Rows from block 2, named by matrix and row number. Rows with one number belong to one neuron. Each number is 500 + 40 x the weight over its row's rms, rounded and kept within 0 to 999. All counts start at 0. Numbers have three digits each. After the name is the row's rms in percent of the matrix's.
# fc1: MLP up (model.blocks.2.mlp.fc1.weight, 512x128), inputs 86-127
# fc2: MLP down (model.blocks.2.mlp.fc2.weight, 128x512, transposed), outputs 86-127
fc1.75 103:462462467506497426435455504570443521458513534473487471545494484508441550553552516486529520504491490494495462542543432508486509
fc1.76 100:623598534559524428569462505438474510495503524589532499515503492486491475511463416503528502511465424461418500558474534557514514
fc1.77 099:497445420571501510490491500452554493452448543520502464554466517488454513472502479470481576472497483529473515472519498486494585
fc1.78 109:554485487506510461556522530453582461532525504506403474481518450548509468499456467485441516532545515513506432461486545477535403
fc1.79 095:449443568485490566534458511498482477472477543465547555521485514412492529523482535492474554558476525471466539456565422528463486
fc1.80 105:537483526534482489408509460518466524452479481537472583534530563517514583431464446540481493451532493502513484424506495450552481
fc1.81 101:496491451508465532484560488428492509447516460529524511485467463514515477437425508535512534458551496538471517534549488533549496
fc1.82 113:503502534452521475556504510503496573468447490477463539550480497480487455435507501500447416478525570487510452511484510452530476
fc1.83 096:513505492492435470405515501535492520498461448531437539449507518504495475500466433509556534533516552490476537514489490541535506
fc1.84 095:578435458493520402531491515436457518506456495503466514498470492580527490500441427493590546561539484532478491523511522442542544
fc1.85 107:585454562521483561553483528439501475522489462527482476462485525540565496457438560548502492513557468543450506512503464418487525
fc1.86 111:483439479457504528571507557493422535589513488521499483463507510600483508514603526571476544498547522491467522512456520516514473
fc1.87 093:481396525479512519482481544509457489442503515440512507554551498520522508529506504462483454539469491482509448563484497525558507
fc1.88 102:517519570483526521505458421511487490507487480528490559530514521472566494491509475488434546463477472528538463499532489508523449
fc1.89 098:490515502562437564508570469493496460452528484500509453452478489515479457467499502511523473421511432492479465619552507503487567
fc1.90 100:464497545450545474527394561478505489456537480445452448561530498523492544506500481496532481531503519454485596506516518519529550
fc1.91 097:547471492489490486422537462551522522486520497495494526538459435484511563468582489432466512478515522477466512549422489476547486
fc1.92 100:478507561427483509428525542497490422492437457492518478502472476477448497412450459478427521470521439526520490543466453503542534
fc1.93 099:549530431500472575428535490442453532431517530481485523501502442490568474516448566529461615508501488537443516509442521489516451
fc1.94 105:473471466479501532481532497535447475559504441557513483481493505528448509508523532499509579444553521479534597508527544514527471
fc1.95 101:405558523502481495472477447473487492510497530505554455515475505453469469478547453497498601516474426578494489501486543547551480
fc1.96 093:486560536480411487479522487518520448522472447556523529616502477544553570516554465538478446452545513519527421511472466489483484
fc1.97 099:489424547479464522512617459459537434514560489487561479476505560490580564525489454561533483530540533455474522583547472439442516
fc1.98 103:515477513476489528500549501508568439508540447485432533483525470542525527493506463491475505457518475464465542450461522464514570
fc1.99 103:483527528562521454527532420547491501464475485529491488458579518484461454496522493506475606543504483443438460495420459484526462
fc1.100 105:454478500482485472483464495436498530552578527565514513520566436529559570470548485539464536533537495454506474469522526516442453
fc1.101 093:588518403495511499538451540485487504477429559485539579585471495445466453479455463500485569559576493480484506469521537533492551
fc1.102 101:516571522415524501586523473437505502556494516506537472478527558576506526492508590444459503524494506419481488464505481473465524
fc1.103 097:513472668513479517500535444541467544491512522478488545529595497504523481463530473466444492565444554493536510532603530571499536
fc1.104 098:513475461463458543559467466449535531501573455495488557572500492518513566497445519566444441427496510465457489532553550454432532
fc1.105 091:527493503518553466418553488473468512476511498475533490565476567532515543555508547491498542491466541515504485492497495500533511
fc1.106 106:486488511492483536491468504468420424470539460426461495556503539529503520534486522470499505468480519505471501473466493482540486
fc1.107 110:426474568580511508513496479472539496466537503456438475446536475541530555420502481439504404546487479515531503502478461557510464
fc1.108 097:457483568448474555558514460522490503510490539567560540495542476572492542469498521485528507567545568525537437476457476492531454
fc1.109 101:490490528563553438449478499501490524505492462524505513549425462477527452514392524508458535534473485465461522500450465548463511
fc1.110 102:513444493605488478562478497473527468489507430521445545513435441483510506530532480543501495475564450446478540523507487433455512
fc1.111 103:544461496578448441444430552502479485520455540545552476541549513487449517477504431504554549528445490525503496478477489532518494
fc1.112 097:515519490500462481485472444519445466458545444538471427527503493456485547612501489549447541467547476504536428476536517545539473
fc1.113 102:547533499547553419501526536512486506540451437441570455495558444513466462510533503513431558484478551562531536434513511512494413
fc1.114 096:479439508431548445506463542499474486483527425529471555485549492523484514442526492517469459498513511543441421511463505559413489
fc1.115 144:560578496456537496459506488501410471500488546483475472452465457556483540494503446470467585496468613497463449505530475505436495
fc1.116 099:446450440555490528543508463548452531518510447437507557457506436491461563567424486498508464473508517565493508500512497480496547
fc1.117 099:472507520453505457546401535604471458527434505477495507481628442536457500532476489465490490501468465548486483531547482535485487
fc1.118 106:486499573499483493499510515460441543466529521553546501512522507443496575564555406536551516509488515520492517436486493498532503
fc1.119 102:528457514461606479534435439579519459467512546420546519507520542596449465525451472438465541533535494457516492499510447437568456
fc1.120 090:512446612451524552489433478532507589507500548447510492481505481551529565481498523527510468493506484489508501485490485560493465
fc1.121 105:461498500557502477560551585529482506471550439492481484504476547505502472445488525485507564576469547592492538438506464528557590
fc1.122 091:545427466422486523550441491522467482514479489431429496463511499498568469455512452480493484511537479528506468532539495497524516
fc1.123 098:527460502470418553514477484492499503510488481523537472591466515484534524450551414528537477521483479461477532581477473452482469
fc1.124 096:486564531510460443574498507522473515542452512516572495510496495516502473490536468555472523440547516536426524567502489480475455
fc1.125 104:542515470455397402427525512505502485508436514533504497522533566523538412526511464487516582482570522544494528446453486468472482
fc1.126 109:425478551500503542455465427510520431489515471471507550448453550501557598545450445534475491466497543493467568515536453505519481
fc1.127 088:484576500551463433484496500504450470471400545497500483546523479495392447527552450481404482415486483501489481480487468461451507
fc1.128 094:414546521484530518491497544515482469520546478459608524495498477550440506467505450462503515505466496442464527483469519591527577
fc1.129 102:516530458477498508518547465515521468554469549501510491494504472494478446581522484514457507560533563480451556522531477425556508
fc1.130 101:453451510547490503459502496518475494415541508523465470466492560519436471522494493518443475511491481479511403447463441442521516
fc1.131 095:530514561458502513516470515493504496573396432462490444518499484555556520487509495504475526443491504481387478528427483487552591
fc1.132 094:465453532481536480558543495493481505520474571530482510460454496574553495517451458543518469562474510459466550506481519496522465
fc1.133 101:558539512492516431543491547501503523465519476480514436542508563562513534459524526493591442477516511565460551525492500446559530
fc1.134 106:499530503556498464503524538523447525440595520487449490515524536457478455456561478424525506462491479447478486453510510491443444
fc1.135 107:551506573571470489511534508545444477461560470541407453544503456511512561650401522471505491511531470509521461596512454498499520
fc1.136 099:572481542464503473441536475490518487518516522518537510410554524541500519504486504536554547483508469472507472544541536514471568
fc1.137 110:482585422564538514498548506508508478430527484517505551483453524453536564564436499487490429525558478429528464513469448531415451
fc1.138 104:565491501515558511535560532552470499437539473467431459462463449477461555454513469600412511509462478472503499520502530476495476
fc1.139 102:511448542518534524457556513501450451442548438496565471448532520492501527468505458500469487555454517499457505518527532409498496
fc1.140 107:618522537519496478439539556505442459470489504533548506526485538471493488551456501518474432462501475508507505577453518463506546
fc1.141 091:520481494492502538507523524464469524502459494520515468483516417500501493502514420503505452450437461487457591511480464513506410
fc1.142 100:484511513567483539524463510486520528461566445527564523541526435517530515534439418536434494436543545519589474517539569506392440
fc1.143 101:515536503501478567478524478508544469476495521507532440483538474535499530487545548518456520490498460581488535444479481501604611
fc1.144 096:545503524482551457439478501486513543400613485534434554489467488509508533543472541526542495533428504484500510459517528487504525
fc1.145 102:428555548496432453562577538532490518439457491483439562467569510450461585568502543464496519521501455415436498503490467561597459
fc1.146 101:485476437520516537397514508557439466475472551461574492492525470519612475447499501500432471496439447517485583525482493475486541
fc1.147 096:537483527514497450533544451457491504533469457477500517509469557521489491491593521506475533455468463497517574489459502560520541
fc1.148 095:535553542507513514522485401521500488528564492502502520481535490487522477425454476502452516526491520528474515431547507505484539
fc1.149 111:480437507503474497430514534473491517483406497428427533524516518508468494510511518456432594524542437429497538517502504562451528
fc1.150 107:537522500565526497532519543526503454549506512451476516458485494530549530441501501481502512531574484567478464511529488335481490
fc1.151 099:568448489449469501460492466522492544485516478587497466491517542523474581430525537509493509460449530543543465469578483505537488
fc1.152 112:402515517478487474461530564478508579560439510416481511434507494503605568534531474481443471552379534508502506530490553478505582
fc1.153 104:490431516525465489617482474485466533401487541436478471553499520477517480502535506437519559472531519495538503539497429549532511
fc1.154 102:486580525467480473493454480508497440468565460536559456480496546567513545495506488521446441470467581472552490490592465535545526
fc1.155 095:508589579475478541521463479601477505465455525531476555495518466455485547547534476466484480564419489517441483564524457470425498
fc1.156 096:493514511550417533523531490475507502475591535501514561585457455399492496525500503450536527463463531477463482453501517594490417
fc1.157 098:514476556555462499474503499521510520505564483428459491413559452479501518483476481501494509500512481517571507442489537523484515
fc1.158 104:483508508545446442474566473426429481516484502466490418500569539517476493451495531456484485500444483521506483464483458513524496
fc1.159 096:517449487496521422499387432530488479525524437570439558462539468500516527477497486557523521517470537570470504469413468462484485
fc1.160 093:518535478456500496547457532501537505522507547519520510465543468570504538478463491571472479447470532505511486479588574499508466
fc1.161 102:521468451452586491525433530460481491589528492486415484542532601478534532555432480520424505470457465518516479500490496478489462
fc1.162 106:532482484453444477514448525558516525435469454467508398529423587480528535443478497475468556462490512521531493470438502542504548
fc1.163 099:530484479579443539489481469529523586508444499468498546503516482505540509546518439530466528496509442510519484462550518449490506
fc1.164 094:535533468522474542584504448509501492435491443457523574553527375518464520508540445529481494514526428499449493418631509492476493
fc1.165 104:535477491585502546451494417495472503476586480534485520533481501520486498521526558571578474493495601539501450454561546427485445
fc1.166 102:529465457499474463464462545454563554506424494458512460545479482481452558546435454499526536499509472503506544469509507454496470
fc1.167 103:636560477409476517509511590462554525534491502527445453524522520499553470528548416522468531421502506501500462401514446484537448
fc1.168 098:526532516518452486518498525443515474460559542536514508487558477453510507491453530493464507526520531519506538512435493621542536
fc1.169 097:492532532473504484584464517518506557575535488510540449439401481481537459538499440477443457545509549525521516541467462482481565
fc1.170 096:534422420478471415615515523476512499510509552515522658524455444483487505464485543480500457538475476442551463592440469486521482
fc1.171 099:519510562504485528537596484479506596541542516493559445588476515512530541539538498531473545443502549514545528548504477509574454
fc1.172 086:474432463469556511495535414453471570454455496541479477460498583487538514500508472474510485443535519555485513516489495566551494
fc1.173 113:523554498545577481521509488492495452540527497482520453534517515526521515517525495478405511509528445544457487453520452564490479
fc1.174 093:452540532508443476521391441502516521497518488406600486543466449572491530492524520486456456428512514515493548492527536526500441
fc1.175 103:498525522522504513566554503460580486541455532495469495484546450499442468554514477468501500526544522495523490462471457458442488
fc1.176 099:636470498481476482441463509451456570482474514536451512544564547485569478506555477459451482466512514516533483442428510476520531
fc1.177 103:533485508559531528486540450474467529511432448509544536505501458479460444491557468526465513552513522425543444446446461498509526
fc1.178 107:452522503468444518568528557501489537466526484526518575493458526530494500536527500452421484548483508458556558515543512411557444
fc1.179 090:564541507499488506489448447491504522528455469522483488538483511486494497499429478532494488451477482518442496424523516542528455
fc1.180 086:549533590456554499555516500431482518529500467467474525446445489464548580510518475445508428505480444490573483533543442526458476
fc1.181 102:510484501492475467507494510474449498439497581520457483538502489465544498540502446451492476470479545460568512511559441433515583
fc1.182 103:494419550436517457491521476433497513504458485517577460551480435463507506485539513542441409591473490513490504488485536491448408
fc1.321 100:520508502452457460513556554482458454435508497505547557491496498498534494577492433477545500592527511543540534487501483470522490
fc1.322 107:484473469447527539456459488494540489479534462539485434445565507523477597555474436461496502511527499485491493535511543515534462
fc1.323 092:499490470496570472502465490548531547460484516485511494480530490561518503527430532504458521482471544556598556470504478481607486
fc1.324 090:540497487482508463530451477544521481550489491505494440512446556465486489443508470544546514530508519491477548451631441452458501
fc1.325 094:545466508620526475472535518499577561487479453479499450484444518506493464461487527559501496562551541520430503478560486466483533
fc1.326 109:479542530411525506533542467531445508529495508539511566517481455518561573459478476470451511475459500452498566494456474525543502
fc1.327 103:542506487492489544458615538517529518590471506532422504516496502511507521550488420580561503484534565453466542504509522449481463
fc1.328 095:527494520471526473449467517513478505543454491467498444539470541504469528463569477489449490559449430498474483433499551575477509
fc1.329 098:537543439557464481515508517465496508440487521477448469507549448462552507464561471491500526454441378502481478483518492477445502
fc1.330 103:588475533529504531525493468452433453452457549511543455505472545508467544570495515463518509553530475538522494552521422520491504
fc1.331 104:513518541507586484522460508519521537482610479495448500529455506484563542524493575517518501466478525488543580487535498564511534
fc1.332 087:465518519522560561489449527510470475524506493530482472566463491571508588412480528501493415515485556564540485466518458460493439
fc1.333 106:550576486427458559525483496564510484497483416489407479463490532444484477538517484487490484508493502467435475511521520537464485
fc1.334 096:472470457514472494498470489482570477497542542563552544466504529510480579479497521517548509462456519458480502515454525465473467
fc1.335 106:570402428517472412574503544575473510442492438465576495501460508489561494481489459465475441511531542468491482444510495539514445
fc1.336 102:482478415548431572482501451488502501475426505489506484535461497508543547472475463494464431643584462530485547443567475463515474
fc1.337 097:518430523428450524495486555452524425517476435526526515449492482451467525536504484499476512522472466522511492488453490516561422
fc1.338 088:443424450554505522537522505576511459509470437518516508501547477499474518543557537499468482485473581471452536532457428497503458
fc1.339 106:532562513515530445491535494540542613450522551538513464517471548559451521532428559518418533457427497443548450466589456530450532
fc1.340 085:455503485492531511494517454523525483476518508558479473484469446563419518540533524513490489537410587520433481491437505494522493
fc1.341 092:547435474488518456448551449516470567574459444447487439504470551438466526526500534520467506476446550520501516501511490457446470
fc1.342 101:522543490514585501494509474466539491504537507504528464513422531486524500563509544542490506509520528483431589532474475458483511
fc1.343 109:532481480578514501566397484525462470513555472479505458479484482465526480473483480511514417492460461543539563525548500423476475
fc1.344 095:475492488515499562478549498522542492578475523571505553561520500516497534436519497466445482533527532455436448473474572520534509
fc1.345 098:518498475530554445477517427491494508555515568463546517533413513509527484478500482569560478454524545450462543519542512447456523
fc1.346 111:508494500559508474528607511500521482527447510514478493500517488592460500480474465429549491490568554585519480523527495528488500
fc1.347 092:465532503522473522471514561456538614528484457530465489558488485536504508494506429536525555540486553494471517544484572546446481
fc1.348 091:496476499549529515515442503532392514449478539486464564479453410507496471465504480501508469496494447534481512510555486484460492
fc1.349 107:507552554504503372515472548516491492455530488560440494499541509530480504479531542468513477536535617460521479502547516515484506
fc1.350 106:515505572522584452504465449460427598449495529455471570593453467498547522537492496528551410578482542455477503494500464466456415
fc1.351 103:524534523486455507500596468530474438509538454527490499528568514483495549555554462544432515498497502532493557511514472532494543
fc2.75 112:528551420530550541514546508499499472559446482541576498506443622542551469555526548482497615472440493527532546550523572535517535
fc2.76 103:455463513425537593550481479525466482451506498509471515514525554528521480588507479519459510531551544463520428438465513508492545
fc2.77 107:543554622482436532514515437440437503505534503512442529456525494519518507584515520476541495568500482494457465518469506424503434
fc2.78 098:501456473536516499455536506514479579493483471501519515506489496562454594568526538500571525470507498527431468549556519500490559
fc2.79 099:501576525522514434450529571506465563478511561468497539518596512517507480543538522505556402449509502547432494482502523525457464
fc2.80 121:438581497387491535455487484463503477411527523475519558467534455577538446510499543536470546493514501453477484549503483480529499
fc2.81 093:507477533469526462537502487567441534538533490537433540517457520524512561553572470527494427515455568509530527481460480453514480
fc2.82 121:533450417565465492512516464545487465520541485486441562502532492549572504508474480513590489506478450486534515521487536490445502
fc2.83 101:509566512556491484527436519445465515531491593466560475462435494496420500484572554509418494478498469491521518479510558542430506
fc2.84 106:457545478476456513486474522532463490449494465452550501557538468466543508590551504551495456475485561489489547482493446537516461
fc2.85 101:511508470539474516447441478559512456472527514521472454508542541453491496543499460495502476422492498420488478488489476548475509
fc2.86 097:523520502556452529476463462603521470499573499480518479491437525438487520483486493523536502521443509570531500495528470487491488
fc2.87 101:489547480502495464463445438486478485587521515543561469480493457491477502407500541538465463453473503428454504472471510481500521
fc2.88 102:537540539519519492526541420565534551506502544448508516508563468531455454540489513529548549522493533415431431495507524548448501
fc2.89 097:494516538476508464501442583472503544572496552476494501539552542454516579618520517540521454560497507492508526508467514491544467
fc2.90 093:547502514601540458485572525551505456480495592570483499502418468575531424476494443518505545486505479492555430541499468491533475
fc2.91 083:482552516514522572496450527479530477501523519518555494541548474463466430541448514525585486505453549491545502527557586564523431
fc2.92 095:583438401533548504533480547532508507526493525519462548463535464527547577614510504580481500476491524447554506478486544454472395
fc2.93 098:527463556517468499549438539545507494493530484575524454524506538432467535503494553481549488506539492413523497454526493479447480
fc2.94 080:540427543464520522494479456515440501482464501471505548508506559474513520549414466540525479544516480489473479467528478500497550
fc2.95 095:538449530488492512530499514469459456469456469496475460490458503511502425462464526511484412514484536452517538516556434470485579
fc2.96 083:570496503547607490529550498446467565534563512494440462447512543521436440528491538493532475581425481489493559482477504532531551
fc2.97 115:516526568485505476550432452562428542453436496494445577546426513563483555479425445505432529516458538481508538518428430479424468
fc2.98 103:516521493399418561499526473583488522523459526457464556490486471446492513452458467568457488515471462466496507559514484485522524
fc2.99 093:515507498444511518460504556477474460524492438456511517625482496504485485446482415510485417471494489494578496574592545468425536
fc2.100 112:520524480500538474490558521517485494488403498478473509511414459560541440503486426506541537467510516484532532540535503521540560
fc2.101 088:507489566510481502466553455471545559455588480552480419487491533554513474507555549507521460472466531412475469512522471489486480
fc2.102 112:465437542518492453458442520525491520497456468539446447492495509460574482498493439489527591548475540543526467470503564495438529
fc2.103 092:448450469492525488537445496466475504437541430456563439498531461504535517562488580490522567409575430504523519466429518491505489
fc2.104 091:508516503474515418525569500530496502496493443484528460456490456493456460459612534446479553521521524552541481444438515516553542
fc2.105 097:507489517468570532568510458563519508483471530502543493461440485520472492544504465457427476459501522499543528498544526529474549
fc2.106 108:474499465522453523469499496533490529520445463562485483455534437475531549488474375565522458490488477473485408470611506554467511
fc2.107 095:517532550492439533497507529480485469526508488417516479460493517435462469520427488533518432551486497438583525536542496482547521
fc2.108 092:512547452528525508496500507477445472462518452508439520493503463439525500463544514509581510442485442471456571511521439536478502
fc2.109 095:490516507462430531528528464489510494509535516554468492498583468510483462476567470579579500422553495513527513500482508472481547
fc2.110 092:444575486492480511480524519495586559533543552512480485471499533533541474436461534456459543520442493511497456536422546594495504
fc2.111 108:484467440535451540555526526541569462541496517524470519437586494506519538483473519461496506447500515511464487496406564486512490
fc2.112 095:460518443452486539419451507494529479509482548541477569489575490437475438459514494478547449505469466571512491478440437496495473
fc2.113 094:507558495497491557473515470517467499485519502562515534532497486529505491445442530447524398588515464453520490495506506444533475
fc2.114 104:477481550467457527401530494459495484520430467545506545509470496512472497493552534532523517578456463542572442510576434457497472
fc2.115 124:485524483523490509461494523510452455481549494506544505535532485498558576414475501563520539487531444537441564517492487599493517
fc2.116 107:469521521504485500581473485468498532544453524453435497484536526507456464448527419552552492436450593504486525537527494568520490
fc2.117 120:542554508537426436480525466469518556486531492535468447537459483451547490554537534530494480396506506478447505471481488492499485
fc2.118 089:484495433510568511444524546589531513482407489501464523472472499515430512449509528485437473493492492424546510503462542517506516
fc2.119 088:505507540481420490455565513491537497539468474519458569486427466364562516510538523577557544500481505494499534558472511564439577
fc2.120 111:591530505410497469549482543455461509544591499448527516473467481474515521555498503465535455548533491484511514475459556514482546
fc2.121 098:458443483459555494502465456544545521534453538587506468470493452489414528528514475538529481504526509475524559545482528464382482
fc2.122 093:444538493572480491483542508507442547489490446547494586503484499561471534530475492471430453475465513541514569442423578538528517
fc2.123 089:454464462493571525521465535438562480404531494489493490458486454534486547459479531415499516467496502530519527488511501440497451
fc2.124 111:509459440466531487456509497537556439424496497568478539469494490541479506532449569473562419484534487448443420511523495533566464
fc2.125 099:474467412487503535582514573498447489545527538504514473476535470426541528532471524473437409553482456479546457526507526511543524
fc2.126 120:462482508449478487495553450506473492510443492438470510498408487554523519529577509564505522569565489529474466433447467512487547
fc2.127 084:440437522463546566501504446507572568530600471477564461453475512475552502509436550573563556506496484416509580455518484517554527
fc2.128 121:454519447517468515464507508463482550468506559496505462549482572512512487568533601503439514455521448518451512428469511530493461
fc2.129 091:477452525528473486530490562435484481496570399502435479469521462463525496517512554497495476472507455510546422463396491486473482
fc2.130 110:485531531445491446507525465511501472572456480435527458476583472418545524479497525485510490468486544459465571550504432550425462
fc2.131 110:476477511466500406527489486455532456512504520543590563491479490548453540482469527478554432555456458535491503573469492492469569
fc2.132 105:434486448518547502501551470494566490493488528547528511469504429595502551547557530515502521551460537557522463476461552500499440
fc2.133 096:453541591513478487480510470512517491489529564459515596471449545499470468508524498502458562528487559411527516500536525549455525
fc2.134 097:460507491521480520490500490478504503523460399453520526481474458555527459563459481514434588530521447522503458537462502539563474
fc2.135 091:484504456453471507535509524457458508505465448546500503494593518497469528521533449440504520504444492556458497547458498623483562
fc2.136 096:442457530491475465533397534477489453547503486484516508530448471446540504488493554529426450475467467503465505496453532486511444
fc2.137 111:540448578495471453585470592522491508537462545468459424554546457540501489484422440433525503424514501528527587468515523472501475
fc2.138 100:477517467475462510590475406495465479482517476515469522482662501512566480553479573473511472514473579541475526523497504441483526
fc2.139 100:422580511478559494432506469474513484481575529545558455537513510575517477447522445511456541543468481540558560520499524461445436
fc2.140 099:459448488557439583566485480478505534488498536501525539486474496502494529470501471513513493562503502569509530489451523545501514
fc2.141 108:551484461442474461447512546433481432466479559517431515539447551482451512568502543479441493500584460498536483443479512503536551
fc2.142 083:556511456422533470401541489511464481566425528538412475481502494519473475483580586486550481514521484461424524471444471436574493
fc2.143 092:518484520497494442520535570487447500566498511458489570468490517506499458477472495432553519489511550492472488495558524530403429
fc2.144 099:452518514507516594500456476534451511563469486467548437587470470514485486500525524492507547499466540504474461471488533535522515
fc2.145 097:547409457501535516429469500549511553474535529502535466549520506489581499460426536605523441415518538588477545480500498431507453
fc2.146 106:584479426468528504521458492508531492475518494482488464470478559525510488431518511504440545531554511577481426441515475507511469
fc2.147 120:511522495477387518554463537479476536458493503399522498478525479509467535520463493490455519505518550458498523526522499479432517
fc2.148 093:496438453496476442474496541464501488460476510388534532510484503543453470577545554491537492475576517505450538577558466509490488
fc2.149 095:527570515495457526562463481496498512569490488490484494501462456481542510453467432522516418466470530551496517481417517471535437
fc2.150 108:460475486522502451526478524506487551469553436476503409545449460489494498466493476459448513494480472521476525413449508571536543
fc2.151 099:461486483481522430508450579463538557562454497497508497457480495480506458562512526509518448582503506577518498538460497484481477
fc2.152 107:557461601486524457564489447489429466446572540507556448478518506468440504522462539482511516498596492499525489483485442489505427
fc2.153 104:527541496522496490425454567466533512481462479524543527452430501490503484514436529588507476617483497458472494500549537435488511
fc2.154 122:581456485480543622463479542481563471552469469461513518555493524526519469569441485568502508492463482481495522475480437467436496
fc2.155 086:551458445475563525511547525508512546535478524432509456549484517550442512500469491473554601461530518458523467443497484501548487
fc2.156 095:495536469476539412464435521514523539524462485535526454461521544577536538462488526518436448532487563453408496495450525548534568
fc2.157 096:475559456483455536582481438464483507471434510517530509518419507493462561569549448537484534493485498456425529507505464491428473
fc2.158 102:514450522522520493470431490475521457516458505465506555557450512527540459443492497566491472505495518593560445517573544462564412
fc2.159 088:524525519505477556473560583506531533464463544449518466554491554487479506501432537496443459462519439479530529455592514561525521
fc2.160 086:467490510499501523463555505535496481479487411558467460540484537457543531599519450491542514476549487573508521514472467497485476
fc2.161 089:522520550571409501535478443519498520465461554586524584465493458503434496482503511471543406576477561451587500455490562551454456
fc2.162 110:486471520500501452513591552514473466515508518483506461531522472530517572497526515508476537551541439589439439520524549449494504
fc2.163 091:497534536470500476539558535456525497525490487535461517455443482515533521471485556536574502534458512443559497596495473516511497
fc2.164 090:480498508464524500439504552521547483535492483530552425470417622433555495537488511406483483512486483560525478559399463560502475
fc2.165 092:525533518424490517524538551500533510555499497446513517472530513439513499455454492505421473522504419422450497510497495528554575
fc2.166 116:516432504468500499457513546540487525506514483439518478528472506460521492494472486485472508543542502491545406525477508479603396
fc2.167 092:441507538558564443536470430503467500409494520484553459513478488469496531536475547496483458513450447521493495537467464432531514
fc2.168 089:469504421475499505497549513495482583550490509382531499485476523501507526531559542512567511491468436420493435518513537522471483
fc2.169 108:506488476521482542490496517534515532504524560450525416533544516448503488458521534412559539495483490505426515540498523510542478
fc2.170 088:455536559498525598488491492574515546553546461487478445428549462505537467547508413549465559498484558506456453435584463483458433
fc2.171 090:513475486513528517549469567482481472420504506528446547484594510533555544414507522519528459503496467536482483427545546451444555
fc2.172 086:456547483565448500457510428556536451482562462502483498511517493437490493505546485496493464527541492485430440497515501549441460
fc2.173 116:527500537493481530519486522508516486456439467557558596551521435562478480523541529486509507454536493524577529516435444510529557
fc2.174 086:553499455539541533504525605511469532507505521566376510553519492506491541512493505485529529523457498486494474585428480532477571
fc2.175 087:498503610433497516442474534548440526541505558547530534492470530480533479420505483502521501507500563514494522559456500563557473
fc2.176 140:571532540455472559584491539476523508496451504544496455484492541608576494441547499506437535543508549500480509505526457497504504
fc2.177 104:515525526492481429465464539501525472482558504562492559548472562512546453511416540467434453464515543448482560526499474571494486
fc2.178 109:542547521552502450507451436431483469509514523442496572505494507454474454480498552502554550478510524489490397497518553524488561
fc2.179 091:447471496501522505506538570465537469550542489501467472538454467549515555494543519464471538501512550552490516580471495509431490
fc2.180 107:492436486522463502475436500548445437559431545457521449569485497569488468485467603540512521496472557519457506481471476465586477
fc2.181 115:475520448488458543515478432461552469577480471438510517509502441477473529473486572509437540484492542400415451514437503485434467
fc2.182 099:508471492492509510541500540446601449525470477530505516452491545454466509474457451558554527420540528538487465456488494454496635
fc2.321 105:487480516544550497413484453521494604490442489476496494487539503495435490444488534520521504464505465513487470552468532541584596
fc2.322 097:512578571516500493536550461452458519516458543509508561511481556528453476467496489561528572503441520491481487459560501496441475
fc2.323 117:462480540494578485488487557540562528448510494470492525471435526514493500468485449445420534476571446463493571437552508475516441
fc2.324 087:492464490470539527510566471466515456487482422438512517483543437495490540485521515394474504477444457518523491496470514441582509
fc2.325 099:487553460500455536476529435507498526506543514464514470446503489543513515419475467490390520447481482591451501502498534511517545
fc2.326 107:441506533495527528510496535458455539427500487535509502496504481474475493492509528525509516433531536515546484511517436469477508
fc2.327 097:469475435536524517573423518485507547532524411428563523459516500501443516527473515442509536499425433464532424493530494543541553
fc2.328 090:512516460498495472571471512528522553523526516501482537494539466465522468587462496503456562474593514487406527565550509427520508
fc2.329 097:477477590467480512518452470487512449538473519510560553468474507532505469524490501482485464554496538549463464494486498499465498
fc2.330 105:447470564450522496500523445510527507501564451540455578457549408455541472515512485527578567470512521458504488508502537505424560
fc2.331 090:460480413502490475420481529495576501520421486552494495555544498480503513486462471535474477478501472548500511491475454464424472
fc2.332 079:530484580469480485508504458468581596548524508522512511476557492457536458583535390504531519562539488507469565486462535532497485
fc2.333 093:532465465523500453517509475508468449486519534469562543442464451507536499437447527584468460517559450554559492515447539464522483
fc2.334 094:484500510525535510439492535502422544494427469456568450547445514448491492549480537551463427462542509487500428474516499560513540
fc2.335 094:489561514510464597460487462484591525531484618516490504512557493543506477490493457581504560542543491489531473600497505465511528
fc2.336 107:480604488520483474520459515510498476524478508448503446449529502490492468557477442613489521540425443452498497476472516517504473
fc2.337 095:448539562548507526540538496483547467556494504485455511483575516518494472512580490494585555465489559565524470498480523417483503
fc2.338 094:505544529537476546417442494469506469501505531426506467486440518482562421469487535558545509505530504492503474442444473519510552
fc2.339 112:489543506541487556536473556484490510469586420459498449503452484473525507501521510493516477529505520524486471494506472481501559
fc2.340 105:528503514548479519543472501470563527489480504490493532437481458450577400523488478544494516486525424438538506542468480467562496
fc2.341 098:490552555454512472463522548484550505411497536489532548482494495542490552549498469444490521479517441572570477576497521531507481
fc2.342 096:510523555506464487523488509521441551424459458504483628466567450458422559464507536442486463550481454512491458474488550510457488
fc2.343 097:510511568429484501498523458474482553532535521485437475520492490527497518485536467560576541506511500451498503529538507523491533
fc2.344 101:451497544473480459469430581452482494458470466548458522520525460469478491515565527577536406535503433476522483586516462498508506
fc2.345 088:517489511473453518501503501501544487439504477532506419459533448546556504520446516493512564552503528498501560529456476531463484
fc2.346 087:538490511534506552558413502527504443476551491407491551469477512437549537574522496521550504477491465504423488443488499447477442
fc2.347 088:558533548474497493541498532548444480470521575494538542473473523428444498500507568520520513504527508440486543458492439439529526
fc2.348 092:519575511466442498473533487531496525504469504551562453478542508525559537536528499472412490553461538492511567415499514494571494
fc2.349 107:459483546524477472461530463485499533464477497469543443483515433543439610477502430504528564442506431477535459507518499536473511
fc2.350 092:522444429475414555524512524474515441552493502507480398467511530531452512513544480465445548474555496521456512538530534518543580
fc2.351 090:504586495485525495520528493441498591492531467534430473499497503487421507536442593502482420508530576533525504536456494481491461